Weights of a small self-supervised audio encoder (BEST-RQ): activation elu, widths [320].
Rows from block 12 of a small self-supervised audio encoder (BEST-RQ), named by matrix and row number. Each number is 500 + 40 x the weight over its row's rms, rounded and kept within 0 to 999. All counts start at 0. Numbers have three digits each.
After each channel's rows are labels from the 100 clips, of 14976, where the channel reaches its highest value: "loudest" is the band of the loudest frequency at the time of the peak. Only what is clearly more common there than usual is listed. The data: single notes of musical instruments (NSynth).
# conv: width-5 conv (model.blocks.12.conv.weight, 320x320x5, each kernel summed), inputs 0-159

conv.120:528481473517503547448516550527480535462514481531519528587481469410537470484526561493528528479454493484444444476499511415554466475511533485498553518532483526521505467475488448472474423544554455509482486486431503505526509404520532469504461427537551557508464454474533485491547561511511460462477508532433501544593478450487565501516589535488518549451508437499493560434456441483523571522514417485561581481495502473664537612531499533484484541509500494542505488495483568488477485454520508
loudest: 4000 to 8000 Hz; 2000 to 4000 Hz

conv.96:546489515461528530524506539553497526493493535571550501549490526455492473499544435482483469498509498569570470510539544474520513577490519458536544511500527496507474418503439454467504484464496464478498507489530523492524570496479558521458538503472519565508499527530503509522492525449502574509541590535444483496548541452499540456465572508467546521432460454561478559463435442508504547594467500493524569466501545591494477482475465558527470448401527491598508481570527507576474499482471470
loudest: 4000 to 8000 Hz; 2000 to 4000 Hz

conv.110:515487498421494442539514515406505538509542485512470492567520464488527555547500528442462559537459590506506554501459514561490482493468514491500530400538467492433497459507394495465507497454539510488443454501501480524419478458520477542472534509470545493566549541539600514504534527596443563573552539510520473477435480548634583447477487611548514518482413469546473520522485514506511555579473458518484512467467476481462517505498517553552466472509483503506629486566516502565526536531475497
loudest: 2000 to 4000 Hz

conv.311:514488527505538538495434517511551542536527495512561524533499513506531540434562452559570531559496496565437450466545550543462484433456527513463483399505530490477542489482437545524503513472552461448483525397502487550408541439479463465540449564553523496533477483499501515549562513450467528585545505563494525484494565487489451467566497566469428554548427523458574414502553521467481494484458497418561505554504517528501532534517572510475432539537523476454506532499440500486438558469481491
loudest: 250 to 500 Hz

conv.115:483538477467510401510506494539519459494500509515429525497435495469443458606478479448526459502458567459510519448469464528499490492415471431509501626564464511535471469511514491473488500515515500533513415469434522481522471548450451453455497471452480467461535463426487412520438519544467450501521436464561485489439443510464535521571511527448533496497532478540489524550487458486485457501522471543514415510432472441515495443480465553485491482444442507473433476470485418430533550453526517
loudest: 500 to 1000 Hz

conv.9:568428472457538485515582542595519478466499532531524516517581580432575478488493481486494507524486536509530509485459447497443565432551484475546495565492504536492459480531515442440520572484516499505525480522500545522522468545514579470482572423544498526486562440519491537516551522480526514530471512551460497535489440437455538542449558505507561522506551490550468515473426502510511572544500531512488548475549484418492557471516455516540564533506479516489528509595540542597475456500548509
loudest: 2000 to 4000 Hz; 4000 to 8000 Hz

conv.78:517450427472502467489409518429563508487455493526462544489515444451522467517564513470497464420490500543473458441517501418481528509518498434542561620501543452566537449475529521479508551462553500561542486562502541519415534502467525407522479469464495516482526432488559479453508478452503485453528483488420515478544427433432509475591467565511421470508468467456500538450490484423487525431465502539569458515519460499519534459481451486523477513420504455493481535500502425475486514489489471
loudest: 500 to 1000 Hz

conv.88:545440493442504476507515526540528455508498506480422496544539517494480508547482468405484438503497535501496485422473482532491547499501525524561480505419505486508519446566482435486494513442531434513458518579453543507504495564557518494472524437440479567483410469496483451495477498468452438510482498539453518511517498492470502474461473495518430493479540525487493535515447441501480545562534545472513566531441514468474491463433473528581471494437482468431505526549590511531477491555492549
loudest: 4000 to 8000 Hz

conv.32:442471486431438492475531510406503462478461426514495534519545538521481563495436521477460512488469490480482497437491491489476496487436516480436472515463485468449454462525503454448505529466463492543470439523449538438464429510521495443481520487541511433497534585579560496504491538559510435442504519499460575478524494466540522552496553600534564496548498550528496491513433480495374559475548493564568506509465470452551502510516468544501536511336521526480519458474544508506483529513484453
loudest: 2000 to 4000 Hz; 500 to 1000 Hz

conv.4:455560494451479557559486462398437516454454413475466421475509475499431484472459494502407487471437477468424417475547502495536442470499521566476527442503443436479501560509507490527494448501501533519464505510500452485483482405518464487469499513445565452499466528552509518547547454461536486490454391449509481461538566531491489488482564532545461484491519526468539511502574439539465500463538454479472514556443453588486508506402481412513445410513544477503493493477445428500491519465394480
loudest: 250 to 500 Hz

conv.203:544476490552540482508558532507527426517549524479489508519483546548436545479500426503414444547529519521487528450438523549526582440482511447527479568481533526508512443514423442498497536506465469536468450509494522512485518510525567528537536465462486547496438477516464496452503509423505510479515540564355546494528457505502515368518501512517487442437454462522517509483499498450458483488456503435450549489466511451513438487519509506539492558510472543546510599557532565511440485492537479
loudest: 4000 to 8000 Hz

conv.13:536473512475552491514540548523546510469493492547449493562511478468481467547467457515503466536448556500488510478487493523496510521610523450559516474530552488511453454497508454466479501472568498559471437543426505500543503530492562519493523483430460567441467544522555483482505506529459459459495481515428547497522488489517475518524525485549510463503542494524483590452462426486477483531533553497507555475416468390493539522457499581547516481503457477489527512594597489428459497494535541
loudest: 4000 to 8000 Hz

conv.132:526507501465507484582558572562465449486563490446514500538473496543492474506498438541452440517487514453547535514550486502546510553568488485545542496502557495483518524507544459476436509462464525575476506513542472548563485499566525500433558484445439537468501472502433503526470458488498427444519460532492518522525490534464500480474517435528547378497562477494512507563499454513486479543525569480474561459494454420499473497496452568485530506463443497451490566490475532590499485448558543
loudest: 1000 to 2000 Hz; 2000 to 4000 Hz

conv.155:554457479488507458464456473434523489454378422508419460467520480465495456477426483447472429401410506514473502425435469424533500483510519510505481459531505540575490501446508439479438508450499460557533373502463516518534482520493512479488487456455463494475494392482526436474540501501511483505500472492497422499539438441430482490529487560529413444478524535521484493460463480507445425417491537499540512517497476452525493482418476444507498472448454466447406511438513422479522488485545477
loudest: 500 to 1000 Hz

conv.174:517476481500472497515480511508500507484488494527531468502461440415565458513461486509484441538475584482535405481507477458468461486422435403471499500529532553482485455508537535477529518492399554480392447441440505518477516449525522525446462534463446500410470444430486466507554550512474492477453532508467490478429512564542467519580516544505525453466419518555481476563571458454517471521439526485541520552461541540547566500461469491513417475490541485499528468436497504501469527458501500
loudest: 2000 to 4000 Hz

conv.82:535451475455495516453497535564527498472463564543542466549508527480497473535499496445479511543447546524482519505395480537545538509535459344539483480506527530512439511489440397486478550423480412514520512470413457508494532466519549486544489444417457563503504497547499468496464519550499552492573504544533531481468498495536532491484523533488505448396518444509491502496512505510494525547469507486514510450409498448531464522442465514531467517521501449503498510527508508570483522478468540
loudest: 4000 to 8000 Hz; 2000 to 4000 Hz

conv.57:538567516486524450500546480569561506511488445487468473436486476522520453503507505585499525511452568634494480523548421477438520500541531578558563493511526492589546547435536454508550516488550513537438562512518494505525488519539551493507539436434543572477446435520413489536506486433467514443537487540438503544506538510438441479505510440506478489504495461451513524498499472477452588472536511474517475531484491501566545466498441445550480449510474471494462525581477509491523508445547476
loudest: 1000 to 2000 Hz

conv.232:526454503514505449530542518541479457448488505548454547481527482461532470494429504451504456493466503499506548489452470502517557510504559492558482509445528510538449471525461398456537554475490451490530465567504556481564511515512535515463571412497437545488480521498550527436477578458479517520552561563439497520509416464515569477461454485497530534431503488511430524484432500472542543584493503506501497395525465438468500501569442577520528552455457512461503498569580520532486461498520563
loudest: 2000 to 4000 Hz

conv.284:471441611459518461414458454575397497478525504458500505499509526504518475411449508528503539540441426471489531587456556445468534494474508526474494549485557492504480514515461537473498495512495438572499508536544483486551523539538464506468478467449510510505477433452518531494508535443506474544462524499514494506478461459525534472455498461450542548444487501479456440499513477432567454490469502509526529445480521529528492480456544522437488546541430491464505489473486557577497521439457417
loudest: 4000 to 8000 Hz; 2000 to 4000 Hz

conv.186:500524461456522510491469469434441511432513526471514443493503426524471439441463501479455517500475548427447500446491511482454486525416456492534506457523435499468464478501537501462492448501549465492456518474546460538379551491530503485454568466466505505537544492617428577465416462479527507560478563486499449496506541533543495539546457452498537483545455518458506520494489511482495458575462546477532390474507421483440498519455482495571450420468497427471448521552505458507455451496535483
loudest: 500 to 1000 Hz

conv.44:434498468503506513457436483436472516502470463486539513554504512492550442506547472514465487513519569488483527469490494487515492547508456566526527537510449450531529524488504505438449447516509520492483491506514500577447516513496477464504408493482517441482580482477560547475503514536538503475501530500543503530521517488529453507562506584514477438534459582547450515460477433510559438505466476482491471466487427477554521512449463431530488506386488486511441494485484430498540549522539495
loudest: 250 to 500 Hz

conv.204:535532463502494558486553517509556552475475466486485446488513460530464470515497486563503509461389537473532530532528488471527481461516445509534489474447467533539487529480539519472458445487494516521530483479455518486492480555465609499460504541453512532485474453512457512571562562536541529442457431630455521532583538485482498513494565495534534486519577514454536535504455384523479530446549476481492489518495513501493524486472474530572470479441536537496506532532524506449512506477497496
loudest: 500 to 1000 Hz; 1000 to 2000 Hz

conv.148:460584497486496469538434497488500502520477464510510495452454468466437526516523485520549498516437520460507508517495484544525486527478549510449482484560506490469509569536520565555487472495485470429481561503581488476487514461468481532496479597512521499516522401502534420541418431523514493453527480441496481504527542568451474507525508486496488440538564461520532510557587499535475473472523423513500508556454498552557462486477536466472545556545523462481467486474445467480552550455511530
loudest: 500 to 1000 Hz