From a checkpoint of a small self-supervised audio encoder (BEST-RQ): activation elu, 1200 steps.
Rows from block 2 of a small self-supervised audio encoder (BEST-RQ), named by matrix and row number. Each number is 128 + 24 x the weight over its row's rms, rounded and kept within 0 to 255. All counts start at 0. Numbers have three digits each.
After each channel's rows are labels from the 100 clips, of 14976, where the channel reaches its highest value: "strongest on" is what is common among them. Only what is clearly more common there than usual is listed. The data: single notes of musical instruments (NSynth).
# conv: width-5 conv, dilation 2 (model.blocks.2.conv.weight, 320x320x5, each kernel summed), inputs 160-239

conv.186:138149169138165143089128111116121120154131141106134108144117143147126137123124137175110108173177114124130118151162163132199122134073160179149169093125141118119159135153127067162133096129112131112121103139137148143167153087118159167163127149
strongest on: acoustic; brass

conv.146:135167108149133103161131118116123143148129157166149134127117132105134098097121136148159113146154123142159131152127138111105101119082142145112104078108131123147149150084115159113129118106120106130111115132110097118137160086131120143134104094
strongest on: octave 3; organ; instrument family: brass

conv.227:164157124097102131113138125117128086157120128171154106103110138182120140140163149142116085172127130128116103146152103073121178120144160135121173105162109121123130140134065116123115123138126115209063099127133110174088164127104142160073119170
strongest on: keyboard; octave 1

conv.51:136148161104126096138127125158128108088122097147099109175107112130162125158118129135138150133129156100156117146119096146115147122125155137188163110126105100125181123149125141137130139146118121123144131169159129094145163114133126146136135124
strongest on: octave 5; octave 7; pitch class: F#; note: F#5

conv.234:089157116117089150110108147088151116086100104131094133126176132072153177099114161166130172107146153155150108152129138173145175134132132086121152119131133090131128155138125108090115119128112134129129146168115112086149120114129166099152125184
strongest on: octave 5; mallet; note: C#5

conv.110:125112152120146109178134154134144141140075108125131128112138135118119147102121091118138141113146086124118083106128086133159121102122109082124129143111142136090105143113161109111100149095188165125149128146136129155112129132123109135107150146
strongest on: pitch class D#; instrument family: brass

conv.117:091102114133089118093124162116164127112129132145086163110150131117118165146107161149113154077146140122160181168132134083150124114145157129126109136159141144137146122115147119121068136167166143129117136148107158119106129074171128106150132113
strongest on: guitar; octave 7

conv.203:160175118103114126105100127135124101148129109143154120118103147169092130161107139122119128137171163136128142126123132127154122142151117142132078122114092113122149172138134114111132124142120173135135148138119086131135100108110150133115112107
strongest on: octave 4; brass; note: F4

conv.69:159143113094135122130138132130104110107125125096124120117116157137126128111104116134092158084089078137119109101101142138106143172128103137149127133092129095136094130132109145143137135135073162149143142157177144139178092146138159136111127168
strongest on: bass; octave 4

conv.306:158153119135142146127162099107138144111159189119122138107118117138103139116154113125123135136134135168142160135121142134130108167131104123112092081112103121083100091153092115148110104127141100082105120123111123129132123115138103136157138142
strongest on: octave 1; octave 2

conv.255:169162149126112132100156099152125127172145104139155126126126150145130117134168128174113111123140156134111167133159153156077087163140130147066132138106136103076090120096114110100099085138106156072149119127116132083066134130141107140137104142
strongest on: organ; octave 3

conv.225:128176126080143130168100148163139140151139136132169123112129168114162146127153100098164125193120139073128109122098153126120150132152110125111136143098112110122151132120144115081131174107134091176131090118138150161107117152119160133109096146
strongest on: octave 6

conv.273:128198131105145129118082132121096134121154125167176134123121109106129108122140105104122096106153085166117143124117145108128108141098141102116095127119132112071121092089133169142101122136141095105105155167148120154139134101115097125129156148
strongest on: keyboard

conv.31:114107160154103190152125095126096111131102106096114066106149118143112116106153122134100092102098088103111120090123115129118129160140135109126150114170146161156171163129132122165108115119151193159145135152143116143150149139176159174139142131
strongest on: pitch class D#; instrument family: guitar

conv.52:159133145112149155143163106139131125099106140120133131137091127107163113090135092106130163131074143137092136117094154146088142153137118167138096124141096140145127111187127137113151123158104128148110108163139141123168116144159134111144113191
strongest on: velocity: 127; guitar; octave 6

conv.276:112159133114108126150187098126105136111172136112112134148107165146105108143163126126134108108107096091133092103117098132096102145086116154153157119134136186159091126129096147133111119171135124123131119129121164192126161136140123193116160111
strongest on: synth lead

conv.4:097154181097139152147119128147100160151158134179108168126135149116151159129132109154161104127076148161112103191107099151098122071121130105135123133142128145105140122118111159084084155109145134123059145102113119143082133118178149108113113096
strongest on: octave 7; pitch class: F#; note: G7; note: F#7

conv.42:106111153150130096145129164111097107114136097101150155135112111205132100089142108139106063140102074121133148100140172111127093124115127151112112137140139141140128170125121102135127092165129145130118146174157134184153133109138162165140118139
strongest on: flute

conv.271:136147105117098159109143129155152140149188182100161127128123140160115133112188139125164146153142135167139133142130126153097162111142100159135116086132141140162102121112106139131153120119081105163155122116149137125125130185086109173079091142
strongest on: source: electronic; organ; octave 1

conv.312:149159142115125119137094138147112122123127116108138160148107161131136123111124099147159142162121148100089068112154157153124119141197119106117153171125102089111147112172120136136130143133084122100135107123145143091146126164120161142120125155
strongest on: bass; octave 3

conv.248:118106150152119134120131171139141158089162116193098158136152193126158126140136151093139130080158143134141093115134114159126156135153146129119095106161131115106142112085144144114100128143133121166119125152150118157137148154137175115118113163
strongest on: keyboard

conv.102:137142153110154134136137110152177108087138163130131158150098125122138102133139120124126119161108148127123123131084110123123132104110136180135127078160109100153159133127070157143089143122119109156111123112118165109100139118119090143162132123
strongest on: pitch class C; pitch class: B; note: B5

conv.96:124111129124120159146179113162123126170146111107132151158122108089148103128127098126135157167109150133105157131089100125081076118110102109127141154134113140097139119129084112068152115135141147142107124107129108157134095169137111130134125107
strongest on: octave 1; string

conv.71:132156129113126159139154123149121161156118119144109122089121107124121169131133126130133144161151153148127110114134127118085090112134140123110106092109110107105091152118091089166129122066138133062101158142117116136120111112159107096111137124
strongest on: bass; octave 1

conv.55:156118130138146135114135152122100058136109167119139105121140121094142135121132107123099096110118138135140150122101117092129100117148136148085124079144101097127147130064116100139111157143114152128147144113085125088146140087099096113140115074
strongest on: pitch class C; octave 6; instrument family: string

conv.182:110113134133131132172139129146152168134106125133137119114124139091119122095137101080125101133097117090063129120080137156106126151168124127114137173153154150128132152159083159114102184151166142185137125156153155145129130163163166139118113131
strongest on: mallet; octave 2

conv.258:169143147135146139112098162106097094085149096113172124139095140163098057137169119160097111130115107153101133123147120127125083172143157133105144102120127127162113125139091119155169088170128104120107150126144126141143124152103154158100122153
strongest on: pitch class A; octave 5; note: A5

conv.302:148096103162141109132161139131157117125153138143117143113166156120149145120132146102097129108139111127157163178147099129135161099102142136123109162146162132139120125100148130172130127144159132146149131113086128172094112097129108123144133109
strongest on: octave 2

conv.24:101095096159144136113148093151130116131129184117126170164123150113098118140104144141131135134104105138142115125107087120114196130100148138104100138093142148157105127106155123122134079123155132166148163125116122124119125157114150102129187101
strongest on: mallet; pitch class G

conv.249:131139138119118099114144122161121123127114113113098095138120098104161126111095123118150089170092125105139084098094115127093116148136075151156167112092136110084133092155134132166129115153136082109164079144159149124111149119134135129128120159
strongest on: mallet

conv.151:146121129098140110140105119112137081097148077102143102158121125139120114131111117090104069118122129124115150089164097125127157146154105141132113147070128140129118141113128120104192111095127120150155113099152140107162124145127099129105102116
strongest on: guitar; octave 3

conv.162:160157137111117140121145117166128121158128122127134174153140124148119132157082131096150117121142127173138172083154133089071087131100085131107153129100111127114142151121109138119129123133089092103086101092086125100110125133129127103092101125
strongest on: pitch class D#; note: D#5

conv.37:160125142129135214118127115133090137128154107145138108131075118163114115153139113147111184120108119122098124160184137122159135133152161160161106161123138132185168149093122149110147147084128096135119125117126116152139115118178108154142126143
strongest on: pitch class F#; octave 7

conv.316:107131127103111117103128134125141080190137122140136146134139109201121141132134134126135106158191119163106137182107157112133114122135158058106117071130123126115099161107140122135171113127087116131111112105127134082131148110112098144155140149
strongest on: octave 2

conv.187:108135122117130145116114102134133107108147171119152075091095122145100101126132122092100101134156089122137207125079115127162115146102146145119153119139151134176127124097127147129111115124143107140162120130169105146141064125102093147098139127
strongest on: mallet; octave 1

conv.241:172157124107128182134112128134153106130138124160145120134125188210171139126124136119134150145181122150136116105141117144157147141106113080111159119112135097129073175120132082118128116098080092097095126161152141146159109133127137144116168159
strongest on: electronic; organ

conv.76:149098135105103108144081121154170117114104072122122145133106174131131105156060095137116109105165132152116143096156133123176088133163096130117099128113125133141140106107167136104128095065156095138193122120174137128124096163140142124107135139
strongest on: octave 6

conv.14:081145128129122089160131152121152093157105089121152118107135141115137137096106117146139088133088155096120094108114081148176142148156136068122119123146139122092153116141106136131126166160124153160111137111102129128114138115123140100126150136
strongest on: octave 4

conv.126:165130173106154127143104093151113079126134122084141117131134140168118131158109145115153133169104173121087121144143147147126138091162133124165123130091130093156153133089082144196167147106124124088137140148136155078142153110110086110158158145
strongest on: synthetic; octave 7; instrument family: mallet

conv.310:161132145127134169156096113143146120091155103109148099166102182158053110158132117158075141154082128101075141110193141141101104097189147127132144120124138104149142158102129138103118109085096111105117088117127120115133120136109079132164126136
strongest on: acoustic; brass

conv.121:103130173113154045127107149164121106122154138120102124143118159109178125133139125154150160089134160129138145069118127133090166138109140155136119120081131129185104106131129133108136127131132151117098167154126151131115084117146152117114122147
strongest on: octave 4; pitch class F#; note: F#4

conv.99:126102112127140136092123143133111152090153100160125131160130108134145110121137143146134109147131144135189142109150147150100065135162116122126129140092145123177137134129084131135108179111152118132161099080115160084096125120102104176130146137
strongest on: guitar; octave 7

conv.177:143144108145105146118142133089129175145178103077144131145144084135105124116152149131097099075167093120172113118138101129153117179118184162119144173144164166115128146137160125149087111128125112113153092133132175109133110127116121106136135161
strongest on: guitar; octave 2; octave 1

conv.64:125146135185132122098109169122118129128134132128112119131149125150125141162122189195133152137133141166201122158148101137142184128085149091140115135114160115159098104133150141155114149158137116152120181136060139166149166134108136130129158138
strongest on: octave 5; pitch class C; note: C5

conv.25:136163173135123107188129131101104115130127152161117110143149133128106138157135158179132126176141157187139142185094143147099082140064157183151076073141130112120136114138088115151089100145121098122134158146158088118106153112134116108138126096
strongest on: octave 6; keyboard; pitch class: E

conv.87:127144143069112135154137105156131144137126113093128164142108139104148134097128106111147105153112131111142124080121163178112117154134103152110144170068104098159130095174146139115149126121107137138150086137160122151153139152114113125086132166
strongest on: bass; synthetic

conv.173:111109131137152138149158109165145182136103185147145116123095126107126131107129131116165172140119131138113133117107162141087146131144112115117128138121126144108143143141086181119079179125148127081104143112081124114096111120137107103145085140
strongest on: mallet; pitch class G

conv.211:151166168135118120154135116131148102123112141107148135135119129177116116132159131131106116148173156169133161115140135125129124140080153191103107109129145133147127125132163149163154140107170108171116135118130117119163115107118089122131133140
strongest on: pitch class D#; note: D#5

conv.120:138119178114127144153130140175123117092093153149134145164128151106124083115146140098137101156104116089109131115109101132124171155092140113135148112093136087130170158151156135151141173100098137099137127163140147153158174134134165121128128139
strongest on: pitch class D#

conv.317:126099141139140155121139115154143148135138095111117136143095117099125122139100104091123089113100111117097128119079133089147082154153120174113107120120128116101137108167101130162118117144122142097120142095133125138139133123146136143132150118
strongest on: octave 5; pitch class A; note: A5

conv.39:119176136119086116127112122086120174154090101073167077120075117133134100138105132087124126164113090142065090107126175126156080150126110132099143168119128116086132117165150108124160121132155163096149142149152142130136105151153137107128107131
strongest on: electronic; bass

conv.297:104158105133125070135110159105132093134081099118115153122173111113152169093099136132141190112122119147145059149154130167093123129181115083130133180144123119084107125135145154122091095150106125124075150122101142100138146124121152105107113120
strongest on: source: electronic; octave 3; organ

conv.189:110134124142147141123156126122086123125094149116098187120139137136118131134143143145094122091094132149151134100142142125143171092129109113145157179125125140119131107127113176104121119190137152168144162133099158169144102118116136109119144149
strongest on: organ

conv.207:119129142123132159115126146137138109137157159163121107178108106142123077120167095130116117093094094110117134104135111136104090130065149118135082140110139120170161109107159152149176101125158088145096083127176147163156108108123140175125091113
strongest on: pitch class D#; note: D#5

conv.266:129127107128123134130139123130074134156158181108125104121116132160121138143167154154134153164126146121178104119150086094115166107098156165174158133124161172141133161145099120121144118157111139134112118122173123194130142083082139134133145110
strongest on: guitar

conv.86:104128138166152110103129160108112153143121115129125181153128149171132118171104160148116098160125129130153111138143106138123132116135140106150149160106144124130082124118109142118161100170143118141121140100106139144147130118116115144128169116
strongest on: brass

conv.183:148161122099124163132112096119154131152124144110158090109144141117131134149196126108128146180122132146092114096093124092106107138112128131130124121109117116082131141115129135134120113053098134090128116151179091146141104153117164100128113136
strongest on: octave 2

conv.41:101108111146144152093114131132140126161130180134105136095110133112125099143187136118144086135109081131143106170132117091120142140065122169124091115137095135137116122121141143143152093167138050122099141100113131134146115116111126156118107129
strongest on: octave 5; pitch class A; note: A5

conv.34:123110118146145099136093134131140099103156114157106151136146131140124146133121113116126126111142132128157147113127177135098128104112086138096133125117122092091125061130105177128086118100111091126107143136106132103094166134130119108153126097
strongest on: octave 5; pitch class G; octave 6

conv.149:148101095108134123154115114132104139114130110124134157110089116107111148128121099106130166128121125110097093146094143093100100062115107152097091111123120096109108124122126128133148128116109129100114138068116110133095105106121096122119124106
strongest on: brass

conv.235:150115195100129139152126121156122167138157145127123146154125186154121089151109107107090157123114108117120109113139144135108145145124129157152146116091149115163167138099159129106133142124120125091103113126143133112156130161130108127116142121
strongest on: pitch class F#; note: F#5

conv.268:143137109145148109193137146144146127136173148146112105111123131099141122141111123109171101142143162139125108121136117139145126138139095111132119171136128128138132099115134126134120175088125098185156152121140105109144153125097106127108138144
strongest on: electronic; organ

conv.291:122158099117140141099135133141109135173143149093177102064113078112134119100149134129100141119088093147132135123104150088088085131132135105090108149071135107140115141143098138153132112133111157116093116124136166117129108086144108115132108126
strongest on: octave 3; octave 2

conv.119:129132153153105136133126127122131137079115154139139114102149109126093098125146129168113091142108131103105162145093152139119101143095136120091129132113142144086147096131113110118111104130151107173135158163104079109092118149107097146156071135
strongest on: mallet

conv.201:130167083131109148114140128118093119137156184138178138117121128120139117100183129148118193154081123142128131142114153146139158119136133135105145129117103172132095094161065206130133150145105125136139106080155123165162151149105139115096107133
strongest on: octave 1; octave 2

conv.190:148148145167156159138123138149146137157190134128146178147131150144134132152108127119123171140133144150156097133124113157090111118107115104138119093081117090132122121119126122147121141082138134111145146154130132098102142114120156111161121113
strongest on: octave 4; pitch class G#

conv.267:136191124110161119134139134147084114135156184113167135121127147167120139123165135157128129170110133158106121105101111135097148132083126136122136089099103137146145130128130143127105116119080128130103132173160091160136101141109135124128111145
strongest on: octave 4; source: synthetic; bass

conv.200:157105139133155171111113127126101102083117138067124126117153112157106150144127130146079166141131096107129117108141172113077140147126131175147151121124130119129121159095161093167164091125093098134091100139145137085156114143129118123128111119
strongest on: octave 6; pitch class B

conv.307:113141124110098129147122114101094155163099134118120100115142113116116134118107128130101122148114115126112118144130182151103139107023151142179107111127121113137106122133186149094120172124151139133159134163165138102153094090134117111170191141
strongest on: pitch class D

conv.231:123103068148135122124134126092100142108160149105105141072177157092104156134123127141103151125101116158100118143127106118175169109134145146138131174113155134148129135133156109152123149122120188127171166136159125142143094126172130151143151134
strongest on: octave 3; pitch class D

conv.252:141136153129160147127116119127099122096173128098192124123110134137152148142128161129126110115085122115148137119128116133128190122089155167141122171098160111130108149157133140125149103135095160154142086102117097157142145130144107154091133148
strongest on: bass; synthetic

conv.95:149146151118130098149163130132143102120120121096106168077090156123117102129116090098096080132125122105116102116102154095115125148116125176107121112138127151120117136107137154140146098146144126150153099133151147060161113173147160179131121115
strongest on: velocity: 25; octave 1

conv.75:144103098134116110121105084142093120146132106131108142114076117155133132159127143098117138121124093116163142111143127126115123147068119132117129126117148112133119092105099151119124078140081065095104145116134097183145108152130139098139161103
strongest on: electronic; octave 1; instrument family: organ

conv.109:119110120140135091104102172115107089142109110113118110134140108132114141135110133169114127100150149133147127130165067102130162098156151133129105138143136120136120146093132093146156130164130168132141127115086141146122183079132141125121117085
strongest on: octave 4

conv.92:136127136119133136128149115138083122160130164113150181095099121122129150114141119175154150167124133140150112124120109150130123091102108168129117065130113134147101133150059152138123146194151139108091128111105124095119127141124099106113122109
strongest on: pitch class G

conv.133:180146164154162102155097120140157120117137146120170123122114103163132101140133164101158125175119101118074140139113114135095100124095116162142091058127139149157109112133124114136170081107125141176125127119114133113104154156108104144114129118
strongest on: organ; octave 3

conv.283:123140144134146110106108113121106132131133120107118061136092116165120110127134112101135121135106142113091153122158171086146134117138147098155068160110126111143142119093170100119150133098135116058150104123143108085116136102132121121118153106
strongest on: organ

conv.175:128160130156163123134118121096100105128151096145106107126136123135158161138106137131105129128108133141103105124132124100165096101123108169182131086156145104094126069100132145133125143161167127135121162142101134092142120092098146163165149134
strongest on: octave 6; mallet

conv.191:102168121083125166113129138166091150179120156149170057122101178119137126166121156110168177180125139122142142090158103156111171163146123136151133158120140109124104126146111103143114121117141179137140127148127106117128130157142146132168116111
strongest on: octave 4; pitch class E; instrument family: organ

conv.237:186107083152181146135135123123134135142118164150123159107168151139122137112144151169115124109185116177165132138140110132115091090087127153116069123111136131116101117139123135142094104119114120079081090124138145140096121154089088139146135133
strongest on: pitch class C#; note: C#6

conv.56:152115122147156102112136140152117119140118174121131118129126150164103097136147122107101122146130129128086158088133156095158098130157109107089115124112122130117111097116095134173124128109159096140135121136129097150114117099113092144125146105
strongest on: octave 2

conv.6:146141136105143141114127148113121123160099160126144085113119081092087166138110120131133132142089118141134157114099092093141056147113137111096163146169131128086153150115153112079120139140165145120122095164135128123125114160176168134126090091
strongest on: electronic

conv.202:147187146115151120152151095149160124164142143100113151153094147135170145126110146179161153137121171167116115144101164152100133149090116147132118124129097112102152122187158112100135155171082137099108142142152093091134156119135152123107098155
strongest on: organ

conv.174:108099115139118136152117129130131086125127151140148125148116140128124138096150156137107133146098145137137088156104148139127105112131144103154111099157125093136111164126063114135135094175109107135089130092139132133100130126107148120131128135
strongest on: source: acoustic; octave 4; string

conv.264:118092150109090103167116128136147102080145089132127113139110127154187125155097098096124096115109132102119159105148153121151090140161131164136145141170096125125157172153124153125122132140107116115142090108142142134148131157145127145147112146
strongest on: octave 7; guitar

conv.206:119141112143114133125150161121137159164138125171106152099156123126127127131109140158120088121151143140148126151128115103102132132100145163103128157139136177131141088101145123136100140148167148202130153117068129107121123082141144159140136084
strongest on: vocal; synth lead

conv.180:148129133132124106156076122147103091067109136105098158113126150132122112145183105112127133104130125118098121144155118150130141104161138186124081126146137135139120152135096115124150123111112123148092123045134147182111122150118106166150131128
strongest on: source: acoustic; octave 3; brass

conv.124:116095128130146142123135088159167155112138135169122115116136120120143124098152138139135130078100143119147178142112126147138127104138118156142127127156118127150156124129128150110098128133159082157146126104130117155091142118157109110130114139
strongest on: keyboard; pitch class B

conv.212:118120081146171121112128154150147151088152099158126147144156156153122153135143148142148086127085125129098087096122133158068097156116122147114153143145115119126125149130112113158116108115071138164112126128138141125136146165153157152145112141
strongest on: octave 7; source: synthetic; mallet

conv.275:139178134119097133130135107155107098124151140124155109088107164144134135138180154143098102165100099141097135116090132162148158156074154189120093108120139154143121142145150154132121130116108087161130132168150085132137127176138120143125128178
strongest on: mallet; octave 2

conv.129:171097147138109126128132123152165099147134096128165130142137110150110117127121095118126100133111116113121161106100137125123047165124132152134139131108127161138127123136110137127144117137134127108128084112137095143141113162097141108120124146
strongest on: source: synthetic; bass; octave 1

conv.176:125140132120104112147140165133117117136153089112162085113112153159142116126140140159135107126115118126126141073166138121111135135126131132125148152133136120082136122130191100131119150129145100111127062143147121152098108095133110149101113148
strongest on: organ

conv.80:137133124111163100122093128086117123085109174112155132111151085120111182137130139117120169167101103125109132119139142074090148103184124171149116118133130123148140101115109059091116101140107114125095102124101136123149124127118132104127153121
strongest on: synthetic; bass

conv.7:139127150114150168139106186151134135089143135104164092132123144141126098153149145107125149184108127134134123155153144112097117122119145133095118051150101203142128140122086161144128108156131137148110113106124115113143127147110112144120098132
strongest on: pitch class C; pitch class B